Rows from block 10 of a small image embedding model, named by matrix and row number. Rows with one number belong to one neuron. Each number is 128 + 24 x the weight over its row's rms, rounded and kept within 0 to 255. All counts start at 0. Numbers have three digits each.
After each neuron's rows are labels from the 100 images, of 14976, where the neuron reaches its largest size: "peak at" is the part of the image that holds the peak. Only what is clearly more common there than usual is listed. The data: photos of arthropod specimens (BIOSCAN-5M).
# gate: MLP gate (model.blocks.10.mlp.gate.weight, 576x192), inputs 0-191
# fc1: MLP up (model.blocks.10.mlp.fc1.weight, 576x192), inputs 0-191
# fc2: MLP down (model.blocks.10.mlp.fc2.weight, 192x576, transposed), outputs 0-191

gate.49:128176194128128128109087120128128091128128128128128128128128128105128128128128128128128128128063155135128041128128128128128128128167128166128128128078165128128225084128128126128128124128074105128128128067128128128143171128092128128117128128128155128128131128128128089128161128167128128128122128128107107128128128124128137128128176128171128128128128031128181128128175128128156128128128128128128144128101128128127134128115128124186128128128128128119128128128128131128128128128128128117128128030128092128128128128100128128128211154128178128113208128128128128127128128128128128128
fc1.49:109128128128128128182128128128128128128128077128113107190128128139128128196128128098128081128162101208167128207150115128129128099128128128128128128128128070128160128128128128188064128128071126128128148128128128079128128128128128128128128128128128128128116128128123101128128128079128172128128128190128161128128128128128085116128128128128126128151128187128128128128138128128128128128128128128128128128128128128128128103128205087128128090082128128128128128128128012180128128128148112128128128151127128128128160116128128128177128128128128128128166078128128128128128175128128128090
fc2.49:128128128128061128128128128158077128128129137128072128128128128128128128128169128128128128054140162114128128148164094128128137128145128128128128128162128128149128128128128071128174128128128162128128128167164124136128135128129128128133128113128139128156181128128151131128128128128128128128055138128128121128102145162128128154128128128128056141128128128128128128128128128171139082128128099128089128128053128102128196128128128105158188102075061140128205083128128117128128128128128128095128128128156077128128122128128182168128075171128128070128128128128178128128128128128128128128
peak at: top left; top centre

gate.288:128122128128128128128128128128188128128128128128128093128128128128128128128128128128168128128128066128128161128128129128128128172128128128128187128128128128128138128128128113128179128128128182149128128128128128207144076128194076128128190128128076128128099128155128128128128106128128216128044128058128128128128109151128115128128128128128128128128128128128128128072128128121128171128135128128128128084128128128128086128128128128120096128128092128128128181128128128128165135128129128128067128091128128157055172128128128128108128128083073128170128128083128146128128074128128128101
fc1.288:103211073128122087186144168191068085173128128128118144093086128128149128128128128055114128128128128137146128128128128175128077128128139079110084128128128174128128128128066128128128128128141128128102101134128128124081128128128160128128128128128128128128128128128181128137101128158128097092128128128128128074128128118128106143128128128098128128145128128128128128128128128082128128128116128128170128176128128128160085130119128128128099128179128128128122128124090128128083155128128086128186170073194128128128128104128145128128128128111128128128128128059077128128128128128128128121
fc2.288:128128098128128054113142108128128128128128128128128128084128128128128128128128128128128128128128096128128119117128118128128048128128128128167143128079099128128123128128166128128128064128128128128128121128128075128128069128109128200128128128128128099128128116128128128128128097128128194128128128213128128077128128128128128128046128128128128128143128128128126154128152128052128128128128128128128125128128128128128128071128128128147128138182128128096128128128128166186077222128128128128156179128147099128128128153177128128128128128128162128128128128128128128128041097138128128128
peak at: bottom centre

gate.488:128128128149128080128128128128128082128128128128128128219128160046162128157128128128144128128128128156128128130128128128128128128121128128128128128128128128162222128128128163128049128128128128109128092128095128128128128128128128100122128128128128128067177135137128159128128166128128128128128062128128128101128140128128128128136128128093079128128128128128128061128176078128128155128128128124160128128128128126128128128128109128128128128128180128128074103128128128128128128128009112027128128176128128128128128128128128128116128102128128128128128128128098174128128128128128128128
fc1.488:201128128128190128128128128128128128128128128128128128128151128128128109128128128128128163139128130189128128128128148158128128147128119144128128128128151128128128128128129128128164128160192128140128128128099080128100163128128134128056123128128128128153128128128128128102162177128201128128134134128128133125105128128043128189128128128128186128094128128100128103085159158128128095128085128128128128128059128172076128128123165128128128128073128188128128099128128128128128085128137097128164128177047117128150128137128128128107128084128128164128128128152128128128128129183176128128
fc2.488:128128128128128128128128128099128128128128128128128128128128128128128128152128128128128128096128092128128128128128128066128128128128128128128172128128128128128128096128128191104199128128128180128106185128081128128128128182128128128128190128128128128117128128146128128128128053128128219122128128128128184128128170128128149128177128089125055128128128128158075128082128128128128128128128128128128128090128103128128128156128128128128249128128128146128128128128128128128185182111128128110154128128128168128128185128081128128157128100128128128128128101128203128128128128128132128128
peak at: centre

gate.117:128128128128128162128128128128176128128128128152128150128128121128128141128166128161128173128128128191128128134129128128128128143128025137128128173128128245128178147128128128166133128126128128128128128036128128128128128128128128128128039128128128162128128128128163128162128128128128128128155128128128166126128128105150040128124128128128128128128128122128128128128089128128128161128128128128128216128128128117128128128153128128128128088128143128188128128128093087128128128128128128128128128128135128122148128147128128172128025153099128128128128128128128128128128128162130128143
fc1.117:080128128128128099128128076128128128079161180128128128106128128128128073101128128150128128128128239153128128128098163128128055128128177128129128128128128079128128128086128128130190128111128128131128128128128128128128128141115152128128185174128128128128128102143095128128148183080128128128128128069134128067128128128091167100128128128128128122128128128128128128161118128112196128128128170061128128128103183113128128128128128128110128128128128128128204128194128156128128197128128128068128128128153128143128128128128115128128128128128128128128128128132116128128128106128128133128
fc2.117:128128128128128128128078128128128128128146123128128128128128128128129180125070133128128128128090128128128186128204128128128095128128128054128049128128157128128128128139128128128128094128128128149128128128075128128128128128128128128128108128128083128145128128128128128128128128128146217132128128128128087128128188128128128128128128102128128128164128128128128181128045168166128128128128128128128128137063069128128128128128193110211128128128128128128128128128128128128128128128128128164147128128084178101192128128128138192128108128128128212128128128128111128128128128128129128128
peak at: bottom left

gate.258:159115128141182090128128184128128128111128128099128128128128214128128133128128146128128102169128038128097160111128128128128128128128128128128116179128128128128128128117128128128096128078128128128128128128120128128128128128128128128128110128128128128055177132128128128128175101128128226127128128105128128170128125128128128128138128128128144128133128188100128144142128128128128128128103128128138128128039128128128091072162128128128186128128128113128173128128179128100191128088128128128128128128093128128070128172128128128128128128128128128128071211128128128128128128128128128128
fc1.258:149146128212128128128128128128128128128128128128128128128128128086170128184128128078128128128128128128128128128128114128128128128128128128212128128128128128128112160128128065128128128128105128128128128187128125129131128083128128128128079164128128128059178095128128128128128128128128128128128128128128128128128128128143128128128054092128128112128128128206128157164081128128128128077089128128093128167057127128128128128128112066057128110128090128128128128128128128119089128128128052128128159128128128128128042128128128128123126188085150128128128128128128094128128128128128128128
fc2.258:144128128128113128128128128112128128128068128128208128128128128128128128128117122128128128128128128128128105128128138128069128128128128128128071128097128128087128128128160128128128128128128128128063089128128128095128065128148128128128128128128128080128128128128149128128128128128128128128109052128040128128128128128142128128128128128128128128128128128128128128128128128114192128128128128204134128128169114128128126128089128128128128191112086128128128192128165149128128128128128128116128128180196128093128064128128128126054226128126128207128128128128156128128128111128128128128
peak at: top left

gate.100:128128128170157128128168128079128128128128128128128128128128128132128202089131175128128128128128128145083139128128072088062128128128089128128128165167128128057017128128082128110128128179129057128128128128128128128151128128128128128128117128128128128084143088128128128128128128128128174128128128128128128155104136128128205128138128155137128128128128128128128128078128160128128128066128128075128128128128144128128128128044128128160134128128180146142166128128128101128184133128128186128128128128142128128128128152128128128128128128128071128128128128128128136101128094149128128128
fc1.100:171086128082163128085175128128146154073128128128161128128128128128128128128128176128128115128128063086128150128007128123128190128128185128086128133128146156128074128084128128088116128128128128128128128128166128128128128128128128128128153128128128128128128128158128104128158128128128128128179118128103128128128129128066128205176128128172128106101128161128128128128112128128103128128081128100128128128177128128128046128128128128128128082128128128128128128128128128128139128111167175128128149128128128134128128128162128165128128128128128088128128128081128185128128128128128158128
fc2.100:128136128128128124128128128128085128128128045128128128201128128128128128128173128128128128212128196128128051143128128128128116128128128128128128128225208128057128128128128128128128128133128195128128094128128128128128128132128128078128128054128128146128128128128128128128128128128145128067153147148128128172128070138128150128104115164131128128128156128171134128128128105128129128162128128128128057214128128128128128128128128128128128128128089128101128128128128128128156112128128128128128128121128169156152170128128128101128128128128128092128128163128128128128128128128128128128
peak at: top left

gate.468:128206188128128128128063188128128128140092128128128065128128128128067128128128167128128173128128128128119128128213128069128128035128128066128107130128128128128128128128128128128128128174128128128128103128098128128128128132128128128128128128128128134128128128135128102136128128128128128128128135128128128137128128156128128128128128128128128128128128128128128128128128128083128128128128119062187128128060140136128128098128128128128128128128128126178128128128079155128128128210128128128128129128128133153213128128128128152128082159128111092140145128128128128176162174078087128128
fc1.468:128128128128128155060128128128128128128128075128128211128128128128065128128128128186128128128128195128078128103123097168128068128128128128139128124216128132128128128046128128128145128128128055128128128128114073128078128128171128150128128128128128172128133106092128128128128128128128128145214128128191125085128128128128128128128128128128128158128128128128128078128128128128149128128128128166128132157128128147128128128167128128126128128128128128128128128128128075128128146128128128097128179128128128128128128128128128128100170128036128128128103128128128128128128128128128128080
fc2.468:128128128128170128055115128128128128128128128128128128203042128128090128145128128128128097128128166128115128128170128128128128128128149125128126128121086128064128128128101128213099202128128101128150041128169128128128136128103128177128079128128128128128128119128132156128128128137128128165128128086128128173128128138162128079128058184128128100128128128128128075115128116128128128087128128128154136128128133128128128110128189128128128128128128128178128130128078128128128128128128128128075128128128128128128128128161128128128128144128128128128128149211128128128105080128128128128
peak at: bottom centre

gate.261:128128128193128128128153099076069112217128128128217128050128128128128084128128128186128128128128128128128159128128128128128128128128128128128164128145128128128128128000066128128128128128128128128177128128128126128108128128130128128128128128128128177125151128128128128128064107128104128128128128128061128128071128128126128128128128110128101128128128128128128128128128128174128052128132128128078128128128162128128128128128132131128074127128128128128128178128170128128128128163093128128128128177128128128128128128128128128114128128128128128128068128128128128128128128128128128128
fc1.261:128128128128219128128128224128128128128128128128128128214128128128188189128128128057128128013128128128098133128128128128128128128125128180078128128100014128128137128128128128079128128128128128128128134128128128124128125128128128128176170131128128128203128117128128128128128128128128128128117128128128128128128128128101128128128112128128128128120128128128128128128128128128166128128128128128092128128128128037128128128128128128128128128128128128128128128128128128138128074128128128128128128128128128128128092128128128128151065128139128128128162128167128128179128128128095128132
fc2.261:128128128128128103128128128128128128128128156128128128168128128128128128128128183128116128128150229128128162128128128128128128128128128128128128128099128089179128128128182128128085128027128128097078152077128156128128078128128128128183128128128128128128128128128093209128128128128128128128190079128128128128128128128128128181128128128148171128128128128043042128128060128128128136128128128128161183128138128128128128146128201128128128128128128128148128128128084128128128128128128176128128128128115158128128128128128128128128128128120128128128177092159161128128128128128128128128
peak at: centre

gate.345:128081128183157128069128128128128036128128128128128128128099192128128128128128128166128129128128131128128128128128128128068087128128128148128128069128128128128128128128128222155137152128128128128130128074090131095128128128128128128158128128128128128128062128157128128128128128159128128128128088128128128128128128153128128128128128128143128128128143128134103128128080128114128128128128128095055128143179128128128185128128128128128128128190105178128128128184128128128128128104128164128128217062128128128128128071128128128127128163128131148156077128128128183128128128128142128128
fc1.345:128128128128090074128128128128210186144128128128128128128106128074116128128128128128128128089093135128128128128128128128128187128054128077199128128128159100128093146141128128154128128128119132128128128110128154128128177128162128128128128128128131128128128128128128128128128128128128128128117192128128116191128154128128128165128128128128128128128105128197147128128055128130128128128128128128128128128128128128128127128128128086128128136128128128128128176128128128115085166128137128157128083128128128196168128236128128128128186128128128128128204128077128128077136128128128128128
fc2.345:128035128128121128128155128128128128128128086128110128128128128128128128145128128128128128168128171128128128128128128128128128222128128128128128128128128128128145128128128128128115128128128128128128128128128145128202128124128178128185128128146128016128128078128128128128128128128128168219128128128128128128128156128128086128128078128128128128128134128182128067128104220128128128079128128128128128128128186128128128128128146128128166128128128128141128215128128134128075128128128128128128128128128128128128099128128128128205097128128128128128163119128128098128128128128152128128
peak at: top centre; middle right

gate.112:128153128128128190128128128128128128092128128128128101146128128128128128128128128127128107104128128128209128193128144128128124128121128128128109128128128128128128128128172128124048128128128128128128128128128128128128128142095128128128128128067166193128128128128128097128128128128128128128128080199128128128128166128128078128138071128114166128089128128128128044136128128128128128113128154128128128009128133128128179128128204128186128128128128128128128128164128128114127106046128128080128128144092128128128128128085128184128098128128128128128128128128128150128128128147128128128
fc1.112:048128128128080093128128128157128128128128128108128128155213128128128128112128128114128105128112128085128128095087128131114128128128128128128128128128128128128171202128117128128064128089128128128128128074128128185133128128128105128128128128183128128166128156128128128128128128128128085190128128128128128128128128090128128128128128073128063106184128188128058128044128128128099128074128149128145148128128128081128128128089128128128128128176217128128128128128128128109147128128160128128128128128128128128080083128128128128128128128128128121128118128128167128128128128128128128128
fc2.112:146128128128128128128090060093085128090128128128167118128128101128128128128040128128163105106128128092128176128128182128128128128135128128119128179128128128125128172128128128123052128128125128064101078121128200128094128128152077113162128128128128171168122128128128128128140128128079128128128128114156128128128128128191137128128103128128141128158128128128128128148128067128145128113128107128128128128128139085096128128128128128128094114128153132194117128130128078168128128128128128128128110128128128070128065128189104128122108172128128186128128128128139128128128090128128162128
peak at: top left

gate.87:128060128128096128128190128128128128128128128087142128192128128128128128128212128128162128120128128128128094079128078109128128128151128128128128128128100177128117159176128128128128128110174128103096128128128128148128128128105171128128128128149088128128235128128128128128128060128118128057188128128128145128128128128128128128128099128180128105168128128128128128128128128128128092078084178139128128128128194125128128128128083128128128128128128141128128128127037128128033128128128113128128128134128128128128128128128128128128096131128128128128128128128128128116128128128128128128
fc1.87:128128128187120128128128128128128128062128128128128128128128076128128128106128128128128128128087128106128128128159128128044128043128160128186128146128128128128107102055105128125207128128147146100128221128128128128128128128128128128164118128120128128128128128128128188128128128128128186181128128128128128132128128194128167128128128128128074128128121174128128152128128128128126134128128128128092128128128128111091128128128128128128128128128128128128128128128128128202128128128128128128128209184183128128128179128090096160106082128128128128128128128138128134128128128128165128128
fc2.87:115128128131140169103128187128128128123095128136193128128128128128128107128128128128128160197128128128180128108128223128128134128128128128128152128128128009128128128128128128128128080128128128128128155143128128128128128128128128128111128124128128128209124128174128120138128128128128104128128128128128128128128128128128128128087128080128128128128117128128128128128098128128128024128128128059128090041128128128128128128128090128128128087128128128128128128128128128130163128128128128149164128078128087097076128128128128128130128128128173128215128128128128128128128128128128128128
peak at: bottom left

gate.503:128128128128128128128083128128128079128187081128076128128128165128169128109128128152128128128128128188128128128128128128128107128173128128128128116156090045088128128097128128128128128128128114128128128128075128128128128128128139116050135128128096128113128128072128141128128128128128128049128128128090128128128128139128128120128128128128128058128128128128128128128128159177128128128128141128128128128059128128128095136157128128128172155114239118128128123107128128128213128128128146128128128163076128128128135128107128128128128128103128128167096130075168128128128128147159128176
fc1.503:128128128128128128128128128128139128066128128101128128128122128128128181128173128128128128128128140153128128128128128128128128128128097089128128128128128128128233165128172031068084107163128128128128100128128128128128128128128128164128117128128128090128128128128194075176128128128128131128128052099128072128128128128128124128116128128078128128128128135128128128128128128128128128128128128128128128128091128128128129140128128128128227128128128128128128154128163128127124128128166146149160128163128128128128128128059128128128090128128072087128128128099067128128184128195128147128
fc2.503:128123176128166194128128128103128128202145096128127125128128128128128128128128128156194128128128128089128067126173128128128128176195128081128094152128135128128169128068108128128128128128128128128128198116081128128128128128128128182128069105128088128128128128128128128128064128089099128128128128179128128128128128128128128128128128128128128128128128128128056128073086136128128128128167091096128128128196128076128128128168128128128156128128128128128124128128128128128128128128169128128140128128128128128128128171128128128157203128128096149128128114128128128128128173083086128128
peak at: middle right; middle left

gate.371:128144128128193128128128179128128128128180128160128128128118079128128128128128128128129149128128128098128088128141128149128185128083128128128128128087069090128128128128128159128128151128128128128082128128128128128128128128128064128128090128128128128137128128128190128128092128128128128128128128128128128060042128128128128128100128128128083128128128128128128220128128190128128199128128128128128128128128128128128059128128128196167128128128128128128114128128094128079128128128162128158178064128128128159128150128128128128128128128027128128128136128128128128128128128128118128128
fc1.371:128203171128125095128128128096128128128079128128128128128128128128128128128128128101128154128128128128128128128120128101214128128186128123128128128128128179128128128128128149128128123128128128128128128128128121128128165128128091128128128128128167056042128104128128128079128182128128128073128135128128063128128128128094128128128128128128128128065128128190111128081086128128128128128128174128128128128128128128089213128128110128128128101128128128128063128115128128128128128128128128128128178128128128088112128128128128128187128128128216089187128128150128088128128137128119128136
fc2.371:128128221128128128187128128128122084091128128128100128128128128128134128128128128118121128128128128128128128065128128165128128128128128128128175128128128128128128128130132128117128199128128128128128088128141128128128128128108128128128189128128128128128128128128128128128128128120129110128128128199128128128179082128091128128197128094128128056155128128172128128128128149128128128128128128128128128128128128201128078128128128184128128108103128128113128128128128128128128128128125128087010128128104128128128177161128128128128073128176128128128128128128038128128128193115128128128
peak at: bottom centre

gate.135:128128128078128128128128128128128128054128092128128206072128128158128128128128089128128128128128129128128128128128128128128128128128128144128128067128128128128128128128066128146128128128128062128147128128128155128128128128107128064128172128128128053081128105128110097108128128128128128118174128146128128128213128128128128128227128128128128053128128128128128130128163128128128128128136128128128121128102128128110149128128128128128098158128128128128157163128128128128128128143109128039146128128128121128150128128106128115092178128172155128128128128177128154128128106128128128038
fc1.135:128128128068201128128128156128147142128128128130128095128106128128128128102128128128128128128128128152128128128128128128128128128128128128128128128144042178128176060179128156167128151128128128128052128128128128161128065128128128128128128128128158128128099128128128128092198128128152128045128171128128128128159158128128066156128128128128092169128128208143128128128128128137128128128128089128086128128057128128128082128128128051128128128073128128128128128128137172128128079168128128128128128128128131165128128128128143128128128155128135128128128128128130160169128128128128149128
fc2.135:128128128128128190128128160128128128128165128128128128128075128128128128128080153128128188128128128128128060092181128128128128128115105128155128128128111128128128128128128128128128128128168128145128221131114128135128128143106128128091128086128128128205086128197128143128128128128128164128128153128132128128128149128191142128128074128128067116128128191159069112128139130128128128128128115128128067128128148128128128076128127128128128128128128136173128142128128163128128165128128196128151128128065175101128074122128128128106128128128060128128092099128128093128128128128128128128
peak at: top left

gate.99:099128128128128128128128197128128128128128128128150128209128128187128130128108076128128148161128128128155128128148128144133128065128128128128123128128128149128203128196128128128128128128094128168123128128128136128128128128145082087128109128128128178128128128085128128080128128128128146128089128128128150140128128088128128128128128128128128128128128154128128128128187128128124128143128128112128129128128128128128148128154128139101025128128128128116128128086162128097128131073158128128128145128128128129104128128054030128211128073121128109128128168128106113154128095128128128128
fc1.99:139095128127092128128128203128136128128128111128110096128128070128128128128128128128101056128128128128128128128095128128128069128128193148128128090128128128100128128128151059128128140128128128128086128128128128183178128128128128128060128128139128128128153057079128128128095128128128128128128158128128128128128128128128128128128128128198150128128159128128231128128128128128128128128128128159128128128167128133128073128128128128109125128134128128128128208128128168086128128128128128128196128128128128181128132128128128101128128128128128128128128128078128059169128128128128128180
fc2.99:115128128104128128108128128100128128128128128128164128128128128128128123128128135128128128128128128128128128085128128128186128151128128052128128128128128128076128128135128212136059128162128128179128128030128128128119128128128163128128128110128178128128128128128128128141128112174176177128128136128128128128128162128128128128128128149128128073128128128128128128128128140128170128191128128090070128128128128060128228156022128136128128128128128128064128128136128128128131128128128128128128127128078128171148138128128104128128148128128128120128128140128128085128128128128119128175
peak at: bottom centre; centre

gate.375:039128128128128089128128128128128128040128140128128128128128128128128128127128128175128128128128128128187128128128229128128146209128125128179128160128128128128128128128128084185090128117128128128128128128128128166128128137119128128128128128128128128128128128022128128128128128184128128128153111140128128126128128128128128152118128128128128128128128128128128128128064128128128124128128195128128128128128128128128128197116128128128088128128128128128128088128128128128138087128128128128128128061092128128128128128128128135128128128186128128128024128128134128128128128063128128128
fc1.375:128128091128151177128128128110128128226128128128128128128128128128164128128128128128128128128128128056076128128128087128128128128202128152128128128128065128128128128113128128128114128128128128128128128128101128128128209068128128128128128139077128128128128128128128128128128128128128231128142144128130128128128128198151128128128069128119128128128153128128130128128166150161128083177128128128128128128170128128128128128128113099128150128128128128128128128128192128128156128178128183199128180118128128128097128128128128110128128107128128128128128133128079128128128194185128128128
fc2.375:128128128128128128128128142128128128128106128128128128128128128128128085128129128128128128128128104128128128128128128128059128128097128128128128128128128128019117128128139128128128175087128182128128128128128128049102130128128222128127128128128088091128128128128128128128128128128192128128128128128146032128128128128128151128089128128128128128128128128128222216128128157128128098103128143128128128128128128093128128128128128128142128128128128128128128128128128156128105128128128128128128128128128128128128148117060128128128078098128128133128074128099128128128017128128117168128
peak at: middle left

gate.357:127105128128128099128128173054100128128128200128113128128128116128128128128128128128128128128128128060128128128128203128128075128128062128128128132128128128128069178124128128128128128128128134128150128128128128128128161122128128128128128128128128122128094128128128128128128128128128146128165106208128162128128128128128128128128128128031195150146128128128119087128111217128147128128107128082111126128117113117128128128128128128219228128128118115128128064128128141128128128128128128128127128164128076128128128128126128128128128128192128128128128128128128128128128128128128128128
fc1.357:128118128128128128128128128163128128199128128155108127107128128157136128128182128128128082128128041128092128128195154128128147128128128128128128175116128158128128078128128210128128128128128158125128135100128128090128162128115128128133128128120128128165128128071128138067108128128128128128128121128128128128128092128128026128105109128128132128128128131184128070128145128128128128128128110072128128128140128128128168128128128181128153143128075129128182045128128081194128128128149128128128128128128128128147128128108128128142128083128128095128180128128128128128128128128128128173
fc2.357:073158146167128128128128128034128105128176070128170128128128128128128128128128128052128128114131128128128128155128128128170128128128067128128102128128078132128128128128128128128128147128128130092128128128128086128128222128128155128128128128128128128128151128128128128128128128128128154128128086155075128114128166196145128128128128128128128184073128128047158066128117133128128128050128128128128128128122128128067128151128147128128128128128128128086128128128128088128160128055128128128128128128152128131128128128128086128158128128128080128128163128128128128128095128148128128136
peak at: middle right

gate.528:128128128165128128128128128128144128128128057128128128128077128128128128128076128128099119128196090205128079128128128128128128128128128128128128128128128128128111153128080104128128161128128128105128077128128128229128128128147105141128128128134128128128163128128189128128124128128095126128071128128128128128128128128128194128128128128128128128128128166128128168128128037174128128131128128128128128128128128128128128088110128128128128128092128128128128156128128128128064139126128104128128128128128128128060128128113128184161082128021081082128128128128128097128128128128128128128
fc1.528:102128128128128128128128128128137128128117091128112128128128128128128183094128128128100128128226106217128128118128128128065077128128128127106128128128128128128102128128071080141128128128128128109095089152128128200128128128150128128128128128128128177148171080128128128128098128096128128106066128116128186148079136128128128128147066128128146112128100156128128178128128128128115128128128143128128128128128128128128128087128128128128128092128128084166128128128128128128061143128128128128198128128128128128089128128128187128128097128052115080100128128128128128139128128081128128128
fc2.528:128128128180134118128128139128136158153128110128128128029128128128128128128128128148128110170128128128095128128084113128128077128128128128128128128147100128128095128128061128128128145128128128128113128115128128128128128128128128128128128128128174128128128128128128128128128042128128135128128128154077116128128154068128104128185128128128128128119128128128128128128128128128065068148128128128128207128128128128128128061062128128128109164138146107128128087128127156128128186089128128128128128128128128128080152133128050128128180128128103128128128128128128106128046128128050128098
peak at: bottom centre

gate.286:129128118128128128128128128128128128128083128164128128132128128128128142128128128128128128128128128128128106246068128128106128128128128128128102128152128128230187106160128105104129114189128096108128109128128128128128153147128128065128128128155142057076128136128128070128128138195128128128128094104128128128128121128092128128128162128128105179149128128110128128128180128147128128128128128173162128128128140128128128101128175128097128128128128128128128128179110128128136128128087128128149128099169170090158164128123195112128141179128080128084128128128128128128128128137128111128
fc1.286:128128128163082128157128096128128128208128128195042128128128185128128128128128128101160128128128128103128128128113139128035128145128128128080128090128128128128212128128128128180128120121128088100128144128146128128128120128147128128128128128128128128091128125114128128128128128128128175128147115128128109128139121128128128128128176161128103128158128128133128128128128068194054128128128128150143139128128128172128128142128128128141128162085158128128128128116181128128128109128128128128128128128128198128128128127128128102167128128101037128105128079128128128128128128128078128128
fc2.286:128128128128128128128098128128103149124128128128137169091128128128128128128128128128128128048128128128128026128111128128126128128128128128099128128128107128128133128128128128128052128074128128092128128128161060128128091128128186128181128128128128180128128128128128128128128083128128128114077128128143128128134128128128112128156128128128128035128159128128086128128128128128128083128128128128128108075128128128128128128191098128128128128127128128128168128128128158128128106128128128128149128128135128128045206128128128128078128145128128128167128214128200128128119128128128128128
peak at: top left

gate.367:128042123128119128111128168128128120128128128128128114128208128153128128128128128098094128128120128128026128128128107162128128128128128153156128129128074185087128189128188144142128128157128128128128201080128121128128205128136158119212128128128128088123128128128122139128128128128128128128110190128100128128096128128179071084104146128128105109141137128128128128128137128128077128128128128128128128128128084086177119083128128128128128082128128128128155128128161119128128128128128128128128128128124128128128128128128176128145128128128128128128128128128128187128128128128128086128
fc1.367:128128075128159128128191202128174128128128128167114128128128120128128128128128126128128128128128168128128128128157128140104170105128128128128100049128081128128128128164128128128090128128128128166128128069128128128079181146128088128128128128121128083116128128128128128128128158128128128128063128106107128128128128128128128128152196128128128125128078128128128128145128128128198036095128128128059146128128128128145128128128075081128128128128128128128128128128203128086164129128128150128171149128128128128128152150128128128128090128128128128128128128158090128107098150184089128128
fc2.367:128128144128128128128128128143186151120136128128117128148128128128128128128145128128128128128128128122128128128136143128128128128128146128130079061128128128128103128095128128128018072128128109135128128128128128128128128173016128128128128128128151150114128069128128128128128131128128128128179128128124128128128128128101128128128128072128153128128093128103128128128152099131093098128128175128133115159128128128157128128046128148037180128128128128128128128128128128128123128128190090128122128128128128173175128128103128168128128175128128084165128128128185153184159139095128128128
peak at: top centre

gate.491:128045128128128142128128106128137177128138167128128128128128151085161128148096128128176128150128128128114128080128128128128128128084206128128128159128098128022178128148128150128099162128128128046128128141128128128165115171128078128128128167128128128128128128183128128128128083078128128128128128128128128128128128128128128128128119161182128128128128179116095174105128128128127128128128148115128128128128128143128136128128083092128128128128151091128128107128128166128128128110128128128128128156128086128079151128128128085087128128047161128128128128128084128128180128128137128128
fc1.491:128128128128091128128166087128128128128171128128128128146085170100128201209128117161155069128128128128128186128128128128128124153128128128128126128128128128128128128128061177060128061116114128079128128128162151128128128130167128128129128128128128128189128128156128128128128128128128128175128146095128126113128128128128128128128128128128128128128146124128128131128128128128128128128168128128161096128128128132128161128167089128161128128206128141154128128128074128128128128128128128128128049128128091184128128128093128128128071128128128097161116171128128166128128128128128056074
fc2.491:128128128128128128128128128128128128128128128128128128128154058128128128128128128141128128128128128128128128128128078128122145128128128128128131128184050128219142128128128052128138128128128128128128069049128128132128128066128128047128194128128158128128124128128163128128128128130128128128088128093128128059128128191128128128128071107128128128128168156128128128128061117108157128128128128128141128128128128197128123128128128128128128128128113128144128128128128128128128128128128077128128149128128184081128128128158074089128116128174128091128128128075128128128077128128128128128
peak at: middle left; centre

gate.412:109099183136128128128128128102128128128128128128157128128128128128188128128128096128128128128128128128107145103140128195128128128128128128128128175140128134129128128128081128128128128128085128128128144128183102128128128128128112128128153128115128128136128064128128157128128128128128145167128128128168128128183128101128079110128178128128128150121128128159157116128128128128150106128128128128084081212181128128128122128125158099128128120128128128128128157128128121128128048128128128156044128128128152128109176010087128128128128128128128071128189202128128128128128128128128128128
fc1.412:128177128107078101198128128128128143128128103128128128128128128128128128128128128128128128128128128127188128128147128045128128128145128171128199128128128128128115116187208128128128128128128138201128149141128128128128128128128190128128128128128128128128083217128128128128128124202139128128116128128128188128116128180128128128128075128133128128128128101128128142128115128128128159128128079128128128065128149128128128128123128153128130128128128128128127128128128128128128128128128174097128128090128128083128138198128120128180126128128128128128132128160228101128128128128128128128
fc2.412:128128128128089067128128128128128144128128128128100128121093128128128140128128107128132128128171071128128128128145128128128093128201117128135157128128128128128128128128180128128128128128128128223128127128128060128128128128147128128117136103128128128143084128128117116128164128128128078126128102128128116128239128128128128053128128128128128128128128128128128128128149128128128155128078090117142174106085069069128113128128128128128128128128128128128141128128110128128128128128128108069128128175171128205128167173128170128128128117166128185128073174128128128128128128128128128128
peak at: bottom centre